Weights of a small image captioner.
Model: encoder norm layernorm, decoder layers 6, decoder norm layernorm.
Training: soap at rate 0.0025, batches of 128.
Data: trained on photos with spoken descriptions (Open Images, Localized Narratives), 203450 training examples, 5.2 epochs.
Rows from block 9 of the image encoder of a small image captioner, named by matrix and row number. Rows with one number belong to one channel. Each number is 50 + 12 x the weight over its row's rms, rounded and kept within 0 to 99. All counts start at 0.
After each channel's rows are labels from the 100 images, of 14976, where the channel reaches its highest value: "responds to" is what is common among them. Only what is clearly more common there than usual is listed. The data: photos with spoken descriptions (Open Images, Localized Narratives).
# convs0: expand pointwise conv (encoder.blocks.9.convs.0.weight, 384x96x1x1), inputs 0-95
# convs1: depthwise 5x5 conv, stride 2 (encoder.blocks.9.convs.1.weight, 384x1x5x5, trained with AdamW), a 5x5 kernel
# convs2: project pointwise conv (encoder.blocks.9.convs.2.weight, 192x384x1x1, transposed), outputs 0-191

convs0.112:29 53 50 53 47 41 53 48 58 69 39 58 63 48 30 42 64 46 72 49 55 55 50 42 61 39 62 21 34 74 49 62 48 50 56 44 38 46 35 60 36 48 30 70 48 49 66 78 39 52 41 30 50 41 39 15 43 46 43 61 59 59 45 51 65 67 53 34 40 63 49 53 43 57 48 49 50 51 56 42 38 57 30 53 49 35 50 53 41 63 60 59 40 41 14 49
convs1.112:39 58 59 40 48 47 29 32 34 46 49 40 29 46 46 69 59 34 37 58 53 61 41 68 57
convs2.112:51 52 56 40 53 57 40 47 50 52 43 54 67 48 42 70 37 59 37 51 48 52 47 48 71 53 48 53 62 23 61 40 60 26 62 58 35 51 62 58 51 52 62 76 52 58 72 61 48 40 37 44 42 68 63 52 59 50 50 41 55 43 57 67 36 34 57 53 47 68 33 66 43 37 52 66 32 56 57 70 46 28 50 48 39 66 58 40 67 32 32 56 54 53 39 64 25 64 49 54 42 39 41 14 39 40 64 60 79 45 37 60 26 41 42 36 60 60 60 70 33 71 58 44 28 53 60 43 63 39 72 41 34 63 37 59 34 60 62 40 55 47 63 44 47 73 26 37 41 49 63 59 40 46 64 46 47 61 45 55 37 58 51 49 52 35 52 45 56 39 55 35 65 52 39 48 51 42 43 42 63 67 30 48 52 67 52 36 57 58 68 68
responds to: text has "trees"; text has "sky"; text has "grass"

convs0.132:42 46 41 50 64 46 34 56 52 51 54 64 38 41 51 51 48 41 76 67 52 55 31 55 62 35 45 36 59 57 43 52 80 46 52 33 48 62 51 59 56 35 63 41 38 65 59 48 48 62 56 56 43 47 30 62 32 33 66 47 55 47 55 59 73 56 50 63 54 52 36 44 47 62 44 35 58 59 50 80 71 61 45 16 35 32 56 58 39 61 58 41 21 57 46 42
convs1.132:45 40 21 36 33 48 49 29 30 46 46 43 51 57 44 57 60 52 48 55 61 69 70 47 61
convs2.132:47 44 67 62 26 48 57 49 59 53 32 35 63 41 26 33 71 47 47 78 37 44 56 52 69 55 43 42 73 53 54 45 63 47 61 57 77 57 54 37 41 55 39 30 42 56 71 58 59 41 33 57 52 37 25 43 59 50 45 42 54 62 58 58 50 41 55 28 66 45 56 38 57 59 47 48 46 28 66 48 50 35 38 52 62 38 65 58 57 27 43 33 52 40 48 78 70 35 36 52 50 58 43 31 40 56 58 33 60 56 56 58 66 44 51 69 56 43 51 59 48 54 52 47 63 61 19 57 35 46 37 47 53 57 50 24 55 42 38 32 50 47 50 41 49 38 45 44 59 39 52 39 41 40 69 47 61 56 69 38 55 50 38 53 64 74 43 38 65 51 56 51 31 68 64 61 43 35 31 71 60 25 66 30 53 54 63 49 63 62 40 43
responds to: text has "trees"; text has "road"; text has "cars"; text has "car"

convs0.235:42 49 48 39 52 55 76 39 21 51 30 49 47 42 38 45 39 47 62 67 19 56 51 44 49 57 36 39 44 58 43 48 55 36 60 27 70 49 39 50 30 39 49 53 29 55 61 42 68 40 46 46 43 59 33 46 47 49 42 58 66 65 62 53 45 48 80 46 48 64 43 54 53 34 39 37 41 38 45 38 56 62 55 29 64 33 50 47 51 45 27 38 27 46 62 70
convs1.235:61 44 54 61 36 47 55 36 67 44 54 78 62 52 32 56 72 58 56 49 52 69 58 60 63
convs2.235:54 51 36 30 51 52 38 52 29 48 46 44 29 34 57 44 52 37 61 26 41 41 62 39 57 58 40 37 29 42 54 48 36 35 55 64 47 38 36 35 55 42 56 66 56 42 44 65 35 57 54 51 56 57 66 36 38 41 40 41 40 63 65 37 35 50 44 59 62 63 33 54 69 55 26 18 58 60 47 51 32 50 33 47 34 87 39 27 57 50 34 52 38 58 52 47 46 50 46 51 54 23 74 44 61 51 28 39 72 54 29 60 34 49 36 50 67 48 53 29 40 54 46 63 29 43 26 17 52 40 64 61 60 55 68 47 32 42 50 44 59 44 47 45 46 53 47 50 42 35 35 54 43 49 36 31 48 37 37 35 38 36 56 39 43 51 45 61 70 52 53 30 41 51 56 39 41 52 57 44 41 40 42 56 62 62 36 49 48 38 45 36
responds to: text has "holding"; text has "wearing"; text has "woman"

convs0.361:46 56 62 45 51 40 59 55 44 41 40 32 61 61 37 73 66 44 62 43 63 42 84 64 40 63 58 45 67 61 49 37 39 60 53 58 26 52 60 48 43 43 36 67 39 56 48 37 71 49 56 44 25 45 48 72 36 56 49 73 60 27 40 43 42 56 40 40 48 31 57 72 47 38 55 49 58 47 41 43 56 42 42 36 37 66 69 47 54 49 60 56 65 60 43 27
convs1.361:71 69 62 65 60 71 73 62 71 63 55 49 50 58 53 36 49 54 51 53 45 33 46 49 49
convs2.361:58 55 25 51 39 49 43 66 16 48 50 35 48 56 64 34 36 45 33 40 54 48 48 70 61 48 35 57 39 45 67 57 60 58 41 39 34 42 40 45 44 51 56 31 62 41 83 46 57 36 38 48 55 45 37 43 57 64 77 34 52 50 47 40 45 33 55 63 56 36 43 48 54 44 42 66 61 48 76 36 57 47 33 61 51 42 60 75 45 63 24 53 55 38 38 34 39 43 50 52 47 52 51 44 60 57 28 62 44 63 54 52 60 38 42 48 76 65 34 46 48 57 46 47 49 49 42 62 18 47 46 53 55 51 53 51 50 52 85 38 65 54 61 53 33 66 48 56 40 32 23 51 26 54 55 74 31 37 58 43 65 48 57 40 35 58 40 34 54 67 57 53 62 56 37 39 45 63 58 53 65 66 48 44 58 34 33 46 58 46 31 53
responds to: text has "wearing"

convs0.55:34 49 43 61 36 55 60 59 41 60 36 40 66 34 62 65 58 33 58 48 33 42 73 76 52 54 62 51 55 39 44 41 52 45 64 35 43 64 36 64 33 75 37 56 43 78 53 61 56 38 57 55 51 44 61 61 37 64 64 57 69 54 49 54 67 36 55 44 38 52 43 62 41 31 43 56 52 64 48 22 40 52 36 57 36 52 41 55 35 77 40 57 36 35 49 54
convs1.55:43 32 31 39 39 42 50 33 22 29 61 60 46 47 43 57 56 54 48 27 57 54 50 49 45
convs2.55:60 58 51 24 73 41 49 35 31 35 63 57 53 46 71 60 54 47 30 39 40 53 73 35 58 42 50 69 37 62 55 47 33 54 50 67 68 31 59 39 40 34 45 41 33 50 54 40 54 50 63 35 57 65 51 54 49 50 59 61 41 60 32 26 43 65 48 15 63 48 50 49 54 38 45 43 60 58 50 56 57 55 33 52 34 55 38 43 38 62 34 50 55 54 36 43 37 48 37 42 52 59 76 53 43 56 55 36 60 72 33 52 73 41 40 55 52 35 53 68 55 36 34 46 55 57 54 36 42 64 65 55 57 59 86 40 69 39 40 59 30 63 23 61 53 41 50 65 60 40 53 43 36 85 50 47 39 39 46 43 57 59 53 47 51 39 54 61 37 50 47 38 40 62 55 51 59 66 63 39 40 56 75 41 53 69 40 49 59 53 54 34
responds to: text has "sky"; text has "buildings"

convs0.216:54 62 35 59 50 67 48 57 53 69 72 49 34 60 37 75 50 43 50 50 37 60 58 66 69 54 48 85 38 40 40 73 54 44 51 59 42 46 50 43 51 76 42 32 58 44 54 70 57 48 43 50 41 45 50 33 41 50 63 54 45 51 68 62 48 62 35 30 59 57 46 35 50 38 51 57 53 27 40 58 58 49 25 44 68 47 55 51 27 58 29 45 44 26 49 45
convs1.216:32 35 40 40 51 29 27 39 36 46 53 42 46 46 36 46 44 43 39 37 47 46 38 32 31
convs2.216:59 36 64 54 45 52 50 48 52 59 40 52 54 46 30 51 79 53 56 46 56 36 64 62 51 51 33 53 43 68 56 52 41 27 60 45 78 33 34 60 42 57 42 35 45 49 51 62 43 61 36 41 59 51 39 40 54 36 45 49 51 31 67 59 56 58 58 40 57 70 49 65 44 53 69 39 57 23 59 45 42 77 56 59 55 33 51 80 34 28 48 53 39 50 35 40 46 43 58 73 56 54 56 64 55 26 50 55 70 42 67 36 45 47 34 43 54 43 54 36 38 55 44 56 88 35 40 49 37 60 48 62 42 50 36 49 52 29 63 67 38 50 67 42 42 49 62 59 51 48 40 79 51 33 52 68 28 51 39 24 68 59 44 37 46 31 47 31 63 41 43 24 46 47 60 53 69 60 53 45 61 50 33 49 48 54 59 65 58 51 57 55
responds to: text has "wearing"

convs0.213:49 50 51 60 47 57 44 52 43 27 71 64 51 55 64 74 51 56 59 55 47 47 51 43 38 73 71 50 56 40 70 61 68 54 66 31 66 62 58 60 60 41 49 53 45 41 52 77 44 80 43 69 59 53 52 39 53 49 68 52 33 43 59 50 43 47 48 42 51 45 29 66 50 38 72 52 36 54 54 39 51 52 38 94 54 45 48 62 51 52 50 57 50 36 71 46
convs1.213:32 31 28 34 32 27 31 37 43 42 41 51 45 45 44 53 47 57 44 39 46 47 43 40 43
convs2.213:54 68 53 45 63 47 43 68 60 42 74 56 34 63 63 54 23 37 52 43 70 33 36 42 50 57 34 53 52 38 33 54 73 43 37 33 57 65 36 47 41 33 42 58 46 51 55 59 62 50 64 64 53 58 54 50 36 36 54 54 51 67 52 56 43 49 60 46 44 31 56 43 62 65 50 61 41 48 46 30 46 67 43 44 50 47 57 33 44 46 41 58 53 38 52 30 36 44 36 55 74 44 85 44 48 65 72 65 69 54 64 52 39 71 42 67 45 34 47 40 56 60 51 35 64 31 66 40 32 48 39 35 53 50 59 51 56 52 25 38 61 37 54 44 49 44 43 57 66 49 41 23 60 62 41 64 43 66 39 20 27 58 59 65 44 38 32 42 49 48 57 59 53 44 74 41 36 59 75 66 40 41 48 51 49 56 58 41 63 28 53 65
responds to: text has "two"

convs0.154:56 48 36 53 67 59 56 41 55 42 55 30 55 59 59 55 66 47 69 61 56 55 25 52 59 55 63 47 48 50 52 73 52 57 39 54 50 40 39 50 50 48 29 60 27 32 41 26 34 48 40 62 40 40 41 73 43 45 43 70 56 68 60 52 56 32 46 56 53 40 54 53 59 58 54 63 28 29 24 66 50 58 33 61 23 43 38 43 55 53 48 76 29 45 51 44
convs1.154:42 56 52 28 54 40 26 53 44 39 58 58 62 40 36 48 62 65 59 39 44 47 34 27 35
convs2.154:68 76 53 66 55 57 71 49 53 56 53 54 51 43 54 49 36 42 35 52 47 33 54 48 36 36 50 59 47 66 65 26 41 60 42 45 36 25 33 37 41 59 62 64 45 64 61 31 55 59 57 41 39 39 52 56 54 36 45 65 55 44 49 34 60 48 24 47 42 52 24 46 48 27 45 70 56 59 48 71 57 45 44 27 50 64 60 39 35 49 41 63 53 39 59 62 43 50 59 41 45 53 55 64 15 39 42 48 74 44 83 69 52 29 43 24 71 59 63 71 41 59 53 53 50 64 50 49 57 52 63 59 70 55 57 44 53 60 52 49 56 45 38 64 51 59 51 63 24 57 35 64 36 57 39 45 61 53 47 46 51 28 34 70 49 47 62 57 49 64 55 48 37 53 42 55 58 58 52 52 40 75 25 56 32 51 44 66 38 46 35 61
responds to: text has "table"

convs0.286:60 30 60 54 54 35 43 47 38 55 60 53 67 29 55 60 48 44 45 52 50 52 79 70 55 52 66 59 44 47 66 44 46 65 41 36 45 52 63 54 45 56 46 50 59 26 55 48 43 55 35 49 47 43 47 40 72 50 52 42 37 64 54 26 52 40 59 64 49 41 32 53 45 53 30 40 31 66 40 41 33 44 57 79 36 10 73 48 54 63 54 46 43 36 54 63
convs1.286:35 31 34 46 54 46 30 28 28 51 56 55 52 52 49 60 59 52 48 30 65 66 58 47 37
convs2.286:47 55 62 57 62 57 71 52 50 49 38 43 63 51 51 44 51 40 55 33 71 48 50 44 58 50 65 79 18 49 70 29 44 31 53 67 58 54 48 48 49 50 65 57 40 41 64 42 53 41 32 45 57 35 48 69 56 56 44 49 71 51 61 55 29 64 56 34 50 56 39 60 38 49 67 38 59 63 44 29 24 42 47 30 45 20 68 54 38 42 54 58 62 44 56 64 46 51 41 30 65 45 60 32 60 40 25 34 41 79 58 51 62 52 58 49 52 54 51 45 41 45 39 39 52 55 66 54 24 33 65 60 54 42 74 44 86 64 71 43 61 55 49 48 30 29 48 38 52 41 40 49 69 47 51 25 48 64 54 48 44 27 48 49 38 57 55 52 67 53 42 49 49 42 47 65 40 49 63 71 60 46 43 39 54 45 47 52 42 62 40 43
responds to: text has "trees"; text has "sky"; text has "water"; text has "plants"

convs0.334:46 59 59 42 39 53 48 37 48 42 51 58 46 75 78 51 39 61 52 54 46 50 57 36 56 49 56 55 46 41 49 52 66 66 63 37 40 49 62 73 40 60 55 43 44 45 74 52 35 60 63 66 48 43 32 45 56 58 53 47 51 67 50 44 38 23 30 58 49 53 47 47 31 53 55 63 60 67 53 38 46 68 28 73 59 38 65 37 43 24 65 58 59 24 74 58
convs1.334:32 33 37 30 50 42 27 44 28 48 45 42 51 54 26 48 57 48 39 36 59 51 46 44 40
convs2.334:61 42 40 21 68 54 48 65 48 59 37 56 55 58 55 68 50 39 36 45 49 49 44 73 43 51 63 60 21 60 39 37 52 37 69 54 47 56 55 32 52 38 26 34 46 34 65 57 33 40 58 44 66 62 41 47 52 53 69 51 65 75 50 69 49 63 42 31 57 44 31 43 58 46 47 48 28 58 54 47 30 44 54 63 60 54 53 50 46 78 55 56 43 52 66 56 58 34 58 38 37 55 27 68 65 33 57 80 58 40 40 41 45 29 37 59 60 55 67 48 59 51 57 66 62 42 67 54 42 56 41 53 50 69 46 46 50 66 39 42 38 55 56 59 49 44 39 35 76 43 59 33 56 43 59 60 31 37 19 62 69 62 46 61 35 45 69 55 58 40 55 50 50 38 53 34 40 43 24 46 37 53 29 58 55 56 61 66 47 44 59 52
responds to: text has "two"

convs0.142:52 66 52 54 48 51 72 48 51 59 29 56 53 18 70 47 45 46 58 53 34 36 58 38 40 47 43 50 52 69 57 49 48 70 50 50 53 47 41 50 60 51 43 48 46 57 58 48 38 21 61 39 57 30 54 51 49 16 38 71 61 65 37 32 53 39 53 44 38 44 25 60 58 16 54 58 69 38 50 49 63 70 64 60 52 42 39 40 44 50 47 34 50 53 35 44
convs1.142:42 53 46 48 29 49 56 56 56 18 49 46 60 50 37 50 47 55 48 28 73 53 71 56 40
convs2.142:43 51 65 32 61 66 55 44 38 44 59 41 34 49 22 57 54 48 56 66 16 41 38 56 63 59 63 61 65 72 47 49 30 49 42 52 53 47 32 34 50 53 27 45 52 31 64 51 63 46 18 37 42 22 47 57 62 49 55 64 48 60 69 36 36 59 38 41 44 63 48 58 38 67 39 58 63 49 70 59 47 31 31 46 56 64 44 37 64 31 55 48 53 63 59 45 60 73 51 60 37 43 27 64 43 54 71 47 35 50 59 46 53 41 53 55 49 58 40 58 41 68 35 44 49 54 41 41 58 43 41 62 33 45 52 48 63 42 43 34 34 34 75 58 53 42 50 66 47 62 57 37 47 56 57 61 56 41 64 48 59 53 49 46 65 70 58 38 45 56 56 59 71 51 65 38 37 61 58 60 43 71 65 50 45 54 54 67 40 15 69 38
responds to: text has "wearing"; text has "two"

convs0.30:37 50 34 56 44 64 37 52 47 71 67 56 45 45 58 49 51 62 55 56 49 79 47 63 78 49 32 46 52 43 44 33 53 50 54 57 58 42 38 41 45 46 47 36 72 46 40 56 48 76 37 50 58 37 58 34 54 37 38 39 44 76 39 37 28 46 58 54 49 57 36 77 65 48 39 54 57 45 63 54 47 40 32 53 46 43 49 33 75 64 38 47 44 67 70 25
convs1.30:27 26 46 38 53 18 26 38 37 46 39 48 44 45 45 44 46 47 42 46 47 52 46 47 47
convs2.30:62 38 48 36 29 52 45 53 57 48 30 55 45 48 68 61 64 46 62 67 45 40 61 47 38 56 37 59 38 35 53 35 49 29 47 50 76 60 58 34 48 34 56 33 63 42 54 70 49 54 47 61 62 54 71 55 51 69 74 25 65 49 36 47 38 55 37 50 85 48 39 42 50 53 53 28 59 65 54 40 56 42 72 45 55 39 51 66 50 66 53 62 86 57 33 59 63 46 30 53 66 52 29 46 53 44 48 59 54 73 61 48 37 33 54 31 33 39 40 51 57 63 48 58 47 46 43 52 41 46 39 21 42 57 49 47 45 55 45 49 37 63 50 55 56 41 61 35 46 40 64 64 61 40 52 28 75 39 53 56 49 44 59 49 69 55 40 58 49 52 47 45 45 46 38 55 33 39 35 67 54 46 63 59 44 39 42 83 32 63 72 63
responds to: text has "wearing"; text has "woman"

convs0.19:37 63 49 34 48 50 41 46 39 73 39 61 49 58 60 47 38 44 52 61 36 50 46 95 51 37 40 59 28 33 64 44 47 53 57 39 62 50 49 57 58 45 45 48 53 58 54 53 44 48 55 55 61 63 51 50 50 53 57 56 33 68 38 72 61 53 51 35 71 55 53 52 75 40 49 67 55 50 58 41 19 50 28 37 31 51 43 54 42 49 37 55 71 26 65 63
convs1.19:51 44 39 37 43 49 46 50 53 48 61 57 60 63 66 69 56 57 60 74 66 67 66 67 67
convs2.19:63 61 54 39 40 50 43 68 39 54 51 65 35 56 81 50 50 72 61 44 71 57 64 36 56 66 40 77 72 60 40 43 58 52 69 53 34 65 53 51 55 47 74 57 30 64 34 65 62 55 56 50 59 45 78 57 45 60 35 30 57 43 62 58 53 54 52 55 44 35 47 51 70 73 44 64 36 52 57 65 46 61 43 50 54 55 36 36 40 42 54 44 40 49 66 66 47 56 62 66 46 46 71 65 50 62 51 70 60 71 41 47 57 64 56 67 63 41 48 79 62 54 37 69 43 60 49 55 70 74 58 66 36 52 52 50 46 44 54 50 38 62 46 66 56 65 49 69 33 54 59 40 73 59 37 66 48 46 47 65 59 63 45 72 60 62 49 38 44 61 63 50 61 44 76 35 55 44 41 64 53 63 41 67 62 60 53 65 41 57 39 54
responds to: text has "trees"; text has "sky"; text has "water"; text has "grass"

convs0.144:45 48 52 67 41 56 30 55 16 57 41 12 41 36 22 29 43 56 48 50 48 35 67 37 66 54 39 44 40 56 35 56 54 56 38 52 47 51 39 50 59 44 52 50 40 55 43 41 64 55 56 43 73 70 55 32 29 40 46 37 40 56 63 40 28 60 40 57 52 70 65 44 45 45 40 44 60 64 56 65 51 43 53 45 40 57 69 55 54 50 37 29 44 54 37 44
convs1.144:50 51 57 39 45 39 47 48 47 43 43 46 61 60 65 43 61 65 59 81 42 55 55 64 81
convs2.144:38 60 48 39 57 23 37 43 36 62 48 59 31 55 68 58 30 60 52 37 34 56 38 50 45 48 47 50 53 41 52 43 53 42 35 51 54 53 33 31 40 63 52 75 51 70 72 41 33 41 31 52 55 59 24 33 48 37 46 56 44 51 54 40 55 51 29 38 47 38 47 61 55 50 42 59 39 46 32 63 44 43 39 47 45 57 44 33 49 39 48 59 64 45 51 52 54 81 50 48 78 56 53 69 37 25 47 62 49 45 31 58 43 59 34 67 56 42 33 56 49 72 53 58 34 44 55 40 40 38 65 49 55 53 64 40 44 58 73 46 38 53 58 64 34 63 51 67 61 63 68 44 56 47 33 59 52 31 53 70 63 80 59 68 50 38 65 52 57 25 42 59 55 53 46 45 60 55 69 40 64 58 29 64 52 45 23 56 36 66 69 38
responds to: text has "table"; text has "food"; text has "sitting"; text has "plate"

convs0.249:53 35 49 32 58 40 59 50 34 57 46 57 41 55 72 40 55 54 28 44 34 63 69 69 54 44 58 77 41 47 48 72 49 48 44 55 63 53 42 66 65 54 55 51 47 62 57 59 60 72 35 39 51 51 46 61 70 41 36 53 53 46 60 39 59 21 37 47 56 50 26 29 41 63 36 60 58 43 69 72 39 50 46 58 66 54 52 55 67 46 37 68 44 34 69 57
convs1.249:54 62 46 46 66 65 65 52 34 47 70 59 55 51 41 62 63 46 54 19 65 62 49 52 38
convs2.249:49 57 56 50 61 37 36 57 52 59 60 42 57 58 28 67 53 69 43 43 49 50 54 52 44 40 41 52 53 70 42 84 61 53 38 48 68 51 42 44 70 64 21 59 51 24 53 41 49 60 72 69 52 49 43 46 54 66 45 66 55 51 61 63 44 58 63 46 35 26 57 53 25 56 42 69 24 52 44 53 57 43 59 46 33 37 57 32 46 52 61 52 43 66 54 67 49 52 59 40 59 62 44 34 46 56 41 66 46 42 74 54 24 67 43 59 58 41 53 54 47 54 47 35 64 66 57 75 53 42 62 55 52 55 63 34 40 52 54 47 66 63 36 46 43 70 58 55 58 58 61 39 80 59 46 71 46 58 63 56 67 69 58 51 43 67 35 56 30 47 79 64 52 51 33 33 66 39 62 65 37 45 56 47 46 41 27 54 51 46 70 40
responds to: text has "sky"; text has "trees"; text has "buildings"; text has "water"

convs0.199:56 66 67 74 70 35 78 37 60 51 58 53 50 47 34 59 48 53 57 57 55 30 59 50 43 48 57 48 30 35 47 41 49 79 47 49 59 46 43 46 52 43 65 42 48 54 60 65 47 35 27 32 62 74 27 43 82 40 59 70 67 50 33 51 54 64 51 67 60 54 42 52 46 41 40 46 65 53 51 45 56 32 54 50 40 59 66 41 60 61 56 51 61 56 61 65
convs1.199:39 43 39 27 39 24 45 70 42 41 57 43 45 39 50 64 53 38 33 50 63 60 44 42 64
convs2.199:68 33 42 39 39 29 50 55 81 46 26 61 40 35 44 56 32 41 72 52 46 45 69 64 48 43 46 51 55 56 49 53 30 43 37 50 36 46 53 39 49 58 15 43 62 34 29 50 47 54 48 41 37 53 52 48 42 53 40 76 39 46 42 41 28 56 41 37 65 41 54 52 55 44 39 21 59 54 52 70 66 54 41 51 54 38 69 20 25 31 45 37 62 45 52 60 35 59 54 45 53 62 38 55 69 60 41 54 54 28 60 74 41 37 53 40 72 46 62 48 42 55 53 44 50 47 51 44 52 71 41 44 53 58 44 49 63 54 62 48 48 47 51 45 50 60 87 34 71 54 43 52 37 29 65 63 27 52 50 44 39 58 45 46 50 61 43 72 43 68 46 50 46 49 41 61 59 44 62 52 35 57 24 43 50 63 64 44 46 70 56 42
responds to: text has "trees"

convs0.228:53 62 51 56 56 63 51 58 86 41 28 27 68 39 59 43 51 60 43 52 58 37 38 76 32 40 45 57 59 40 42 56 33 39 57 40 58 25 61 53 44 55 73 49 77 44 58 55 48 43 59 58 51 49 36 65 41 35 63 42 39 49 52 53 38 63 39 48 41 52 56 48 53 59 68 50 77 54 39 39 66 48 32 46 76 64 44 52 54 66 34 40 43 42 49 60
convs1.228:49 52 41 47 53 61 58 44 43 54 61 63 64 65 79 54 51 64 53 71 34 42 73 56 60
convs2.228:64 64 38 41 39 41 62 51 45 57 52 32 60 45 45 70 35 63 53 58 56 36 43 53 43 49 69 57 46 67 52 55 30 39 46 49 54 42 78 48 29 62 39 50 52 65 42 46 40 60 52 54 46 38 37 40 43 47 45 46 40 49 29 35 35 65 41 49 66 63 53 27 50 44 35 51 46 28 43 53 43 47 55 50 32 49 34 64 51 33 34 38 32 65 64 32 44 53 41 46 53 30 36 63 58 64 51 50 62 68 20 40 29 38 29 36 58 50 59 61 35 31 63 78 35 59 29 52 28 54 41 63 39 65 33 49 40 37 38 63 53 55 63 50 43 22 40 52 49 58 43 57 55 54 29 30 22 47 48 46 60 45 58 59 48 28 31 58 72 41 47 33 48 57 47 31 49 58 38 41 45 30 37 54 51 52 36 35 41 50 45 42
responds to: text has "trees"; text has "sky"; text has "grass"; text has "plants"

convs0.160:31 46 54 30 69 44 37 46 48 60 20 53 66 25 45 52 67 77 54 55 69 56 61 40 53 55 46 56 58 43 45 41 46 59 35 52 42 44 56 46 44 43 65 63 80 48 53 69 46 55 48 53 63 39 60 24 71 70 46 42 50 40 29 68 37 46 50 43 52 55 44 51 72 59 37 42 54 52 35 38 53 43 35 48 37 50 54 48 75 40 29 54 58 50 60 58
convs1.160:38 53 48 65 69 26 32 38 55 61 39 45 36 55 58 50 34 38 64 60 36 42 43 44 62
convs2.160:48 40 23 37 44 60 46 67 55 58 59 42 36 57 55 62 62 40 41 43 63 54 58 38 53 35 56 56 80 52 26 27 54 59 48 32 61 50 56 58 47 61 80 60 33 40 60 88 60 52 40 49 41 50 47 67 50 61 58 33 40 69 53 53 59 67 56 47 67 36 52 45 58 30 53 45 56 55 47 49 64 66 39 44 30 58 54 58 65 40 54 61 48 47 63 45 38 55 40 35 54 65 42 53 47 38 45 52 82 25 47 63 33 56 57 28 39 49 75 40 52 59 61 53 36 50 36 63 53 68 59 54 56 52 25 58 37 44 52 49 55 49 51 40 54 55 43 39 32 61 69 53 40 43 50 36 63 49 49 65 44 74 65 43 65 40 45 58 38 53 63 55 38 43 43 56 48 55 42 66 46 41 62 70 46 39 40 64 85 67 72 54
responds to: text has "trees"; text has "sky"; text has "plants"

convs0.231:38 39 60 33 63 41 42 39 48 31 53 43 40 58 65 64 66 69 47 45 58 48 63 42 46 37 30 34 59 60 37 61 50 46 37 49 29 36 60 63 68 15 48 58 60 41 45 50 41 46 31 56 44 49 51 48 45 52 48 44 77 40 57 37 40 63 18 45 35 50 45 65 49 65 58 54 44 51 43 51 59 52 50 41 54 39 43 16 40 66 48 62 58 51 31 64
convs1.231:77 64 56 62 60 70 61 62 50 37 35 47 33 34 46 48 73 55 56 54 41 52 42 49 48
convs2.231:43 29 57 40 46 47 38 37 36 56 69 55 51 47 50 58 16 40 39 61 40 58 29 42 60 51 61 70 45 39 65 46 63 34 62 51 50 63 56 59 54 57 51 49 62 59 44 48 29 21 30 61 68 73 97 50 52 49 47 55 50 26 59 38 56 36 62 56 63 30 49 52 54 27 50 51 66 45 34 28 57 36 55 75 59 51 41 59 43 48 43 68 47 41 37 64 49 67 62 45 49 51 42 44 59 41 50 44 67 56 61 59 44 56 55 49 59 49 42 32 40 52 45 53 43 33 29 31 56 39 44 56 24 68 42 29 47 39 34 61 39 67 56 51 45 70 48 44 53 47 43 55 53 52 33 54 45 71 68 61 55 63 74 42 37 59 53 40 44 62 43 53 43 54 61 63 54 36 47 51 45 55 55 27 48 57 58 63 67 59 58 71
responds to: text has "wearing"; text has "woman"; text has "smiling"

convs0.95:54 53 55 47 48 35 64 52 65 70 42 54 57 30 71 50 58 56 52 44 61 45 32 36 57 60 41 50 59 74 36 41 46 38 21 52 49 50 52 63 44 59 62 54 45 29 43 42 53 55 67 57 53 46 74 45 42 44 51 66 71 49 28 52 40 45 38 66 42 50 46 32 33 32 91 53 58 35 31 51 62 47 62 35 56 44 51 30 56 51 60 55 54 46 30 53
convs1.95:48 54 55 49 54 38 48 64 59 44 22 31 47 52 46 36 47 53 49 34 33 33 26 35 41
convs2.95:57 55 43 61 56 56 84 45 47 54 47 32 63 54 53 62 27 47 48 53 45 22 54 32 59 58 54 63 33 56 53 67 66 50 53 46 31 69 67 68 33 57 44 65 26 54 52 61 20 44 51 63 63 63 49 44 55 63 41 59 44 33 43 81 50 62 31 46 48 44 52 42 53 41 45 34 50 36 51 54 59 43 34 47 46 28 53 70 36 43 73 48 69 29 31 59 37 51 47 63 46 68 36 51 37 42 36 22 57 56 64 65 47 61 50 49 52 58 46 48 37 41 35 43 41 65 49 48 60 49 47 64 52 58 59 64 51 49 48 59 37 50 57 54 67 53 73 43 54 44 63 23 76 43 59 39 35 71 47 49 54 57 42 63 40 35 42 48 54 64 29 59 49 55 54 71 44 35 55 60 48 35 48 43 44 81 38 59 33 47 57 48
responds to: text has "holding"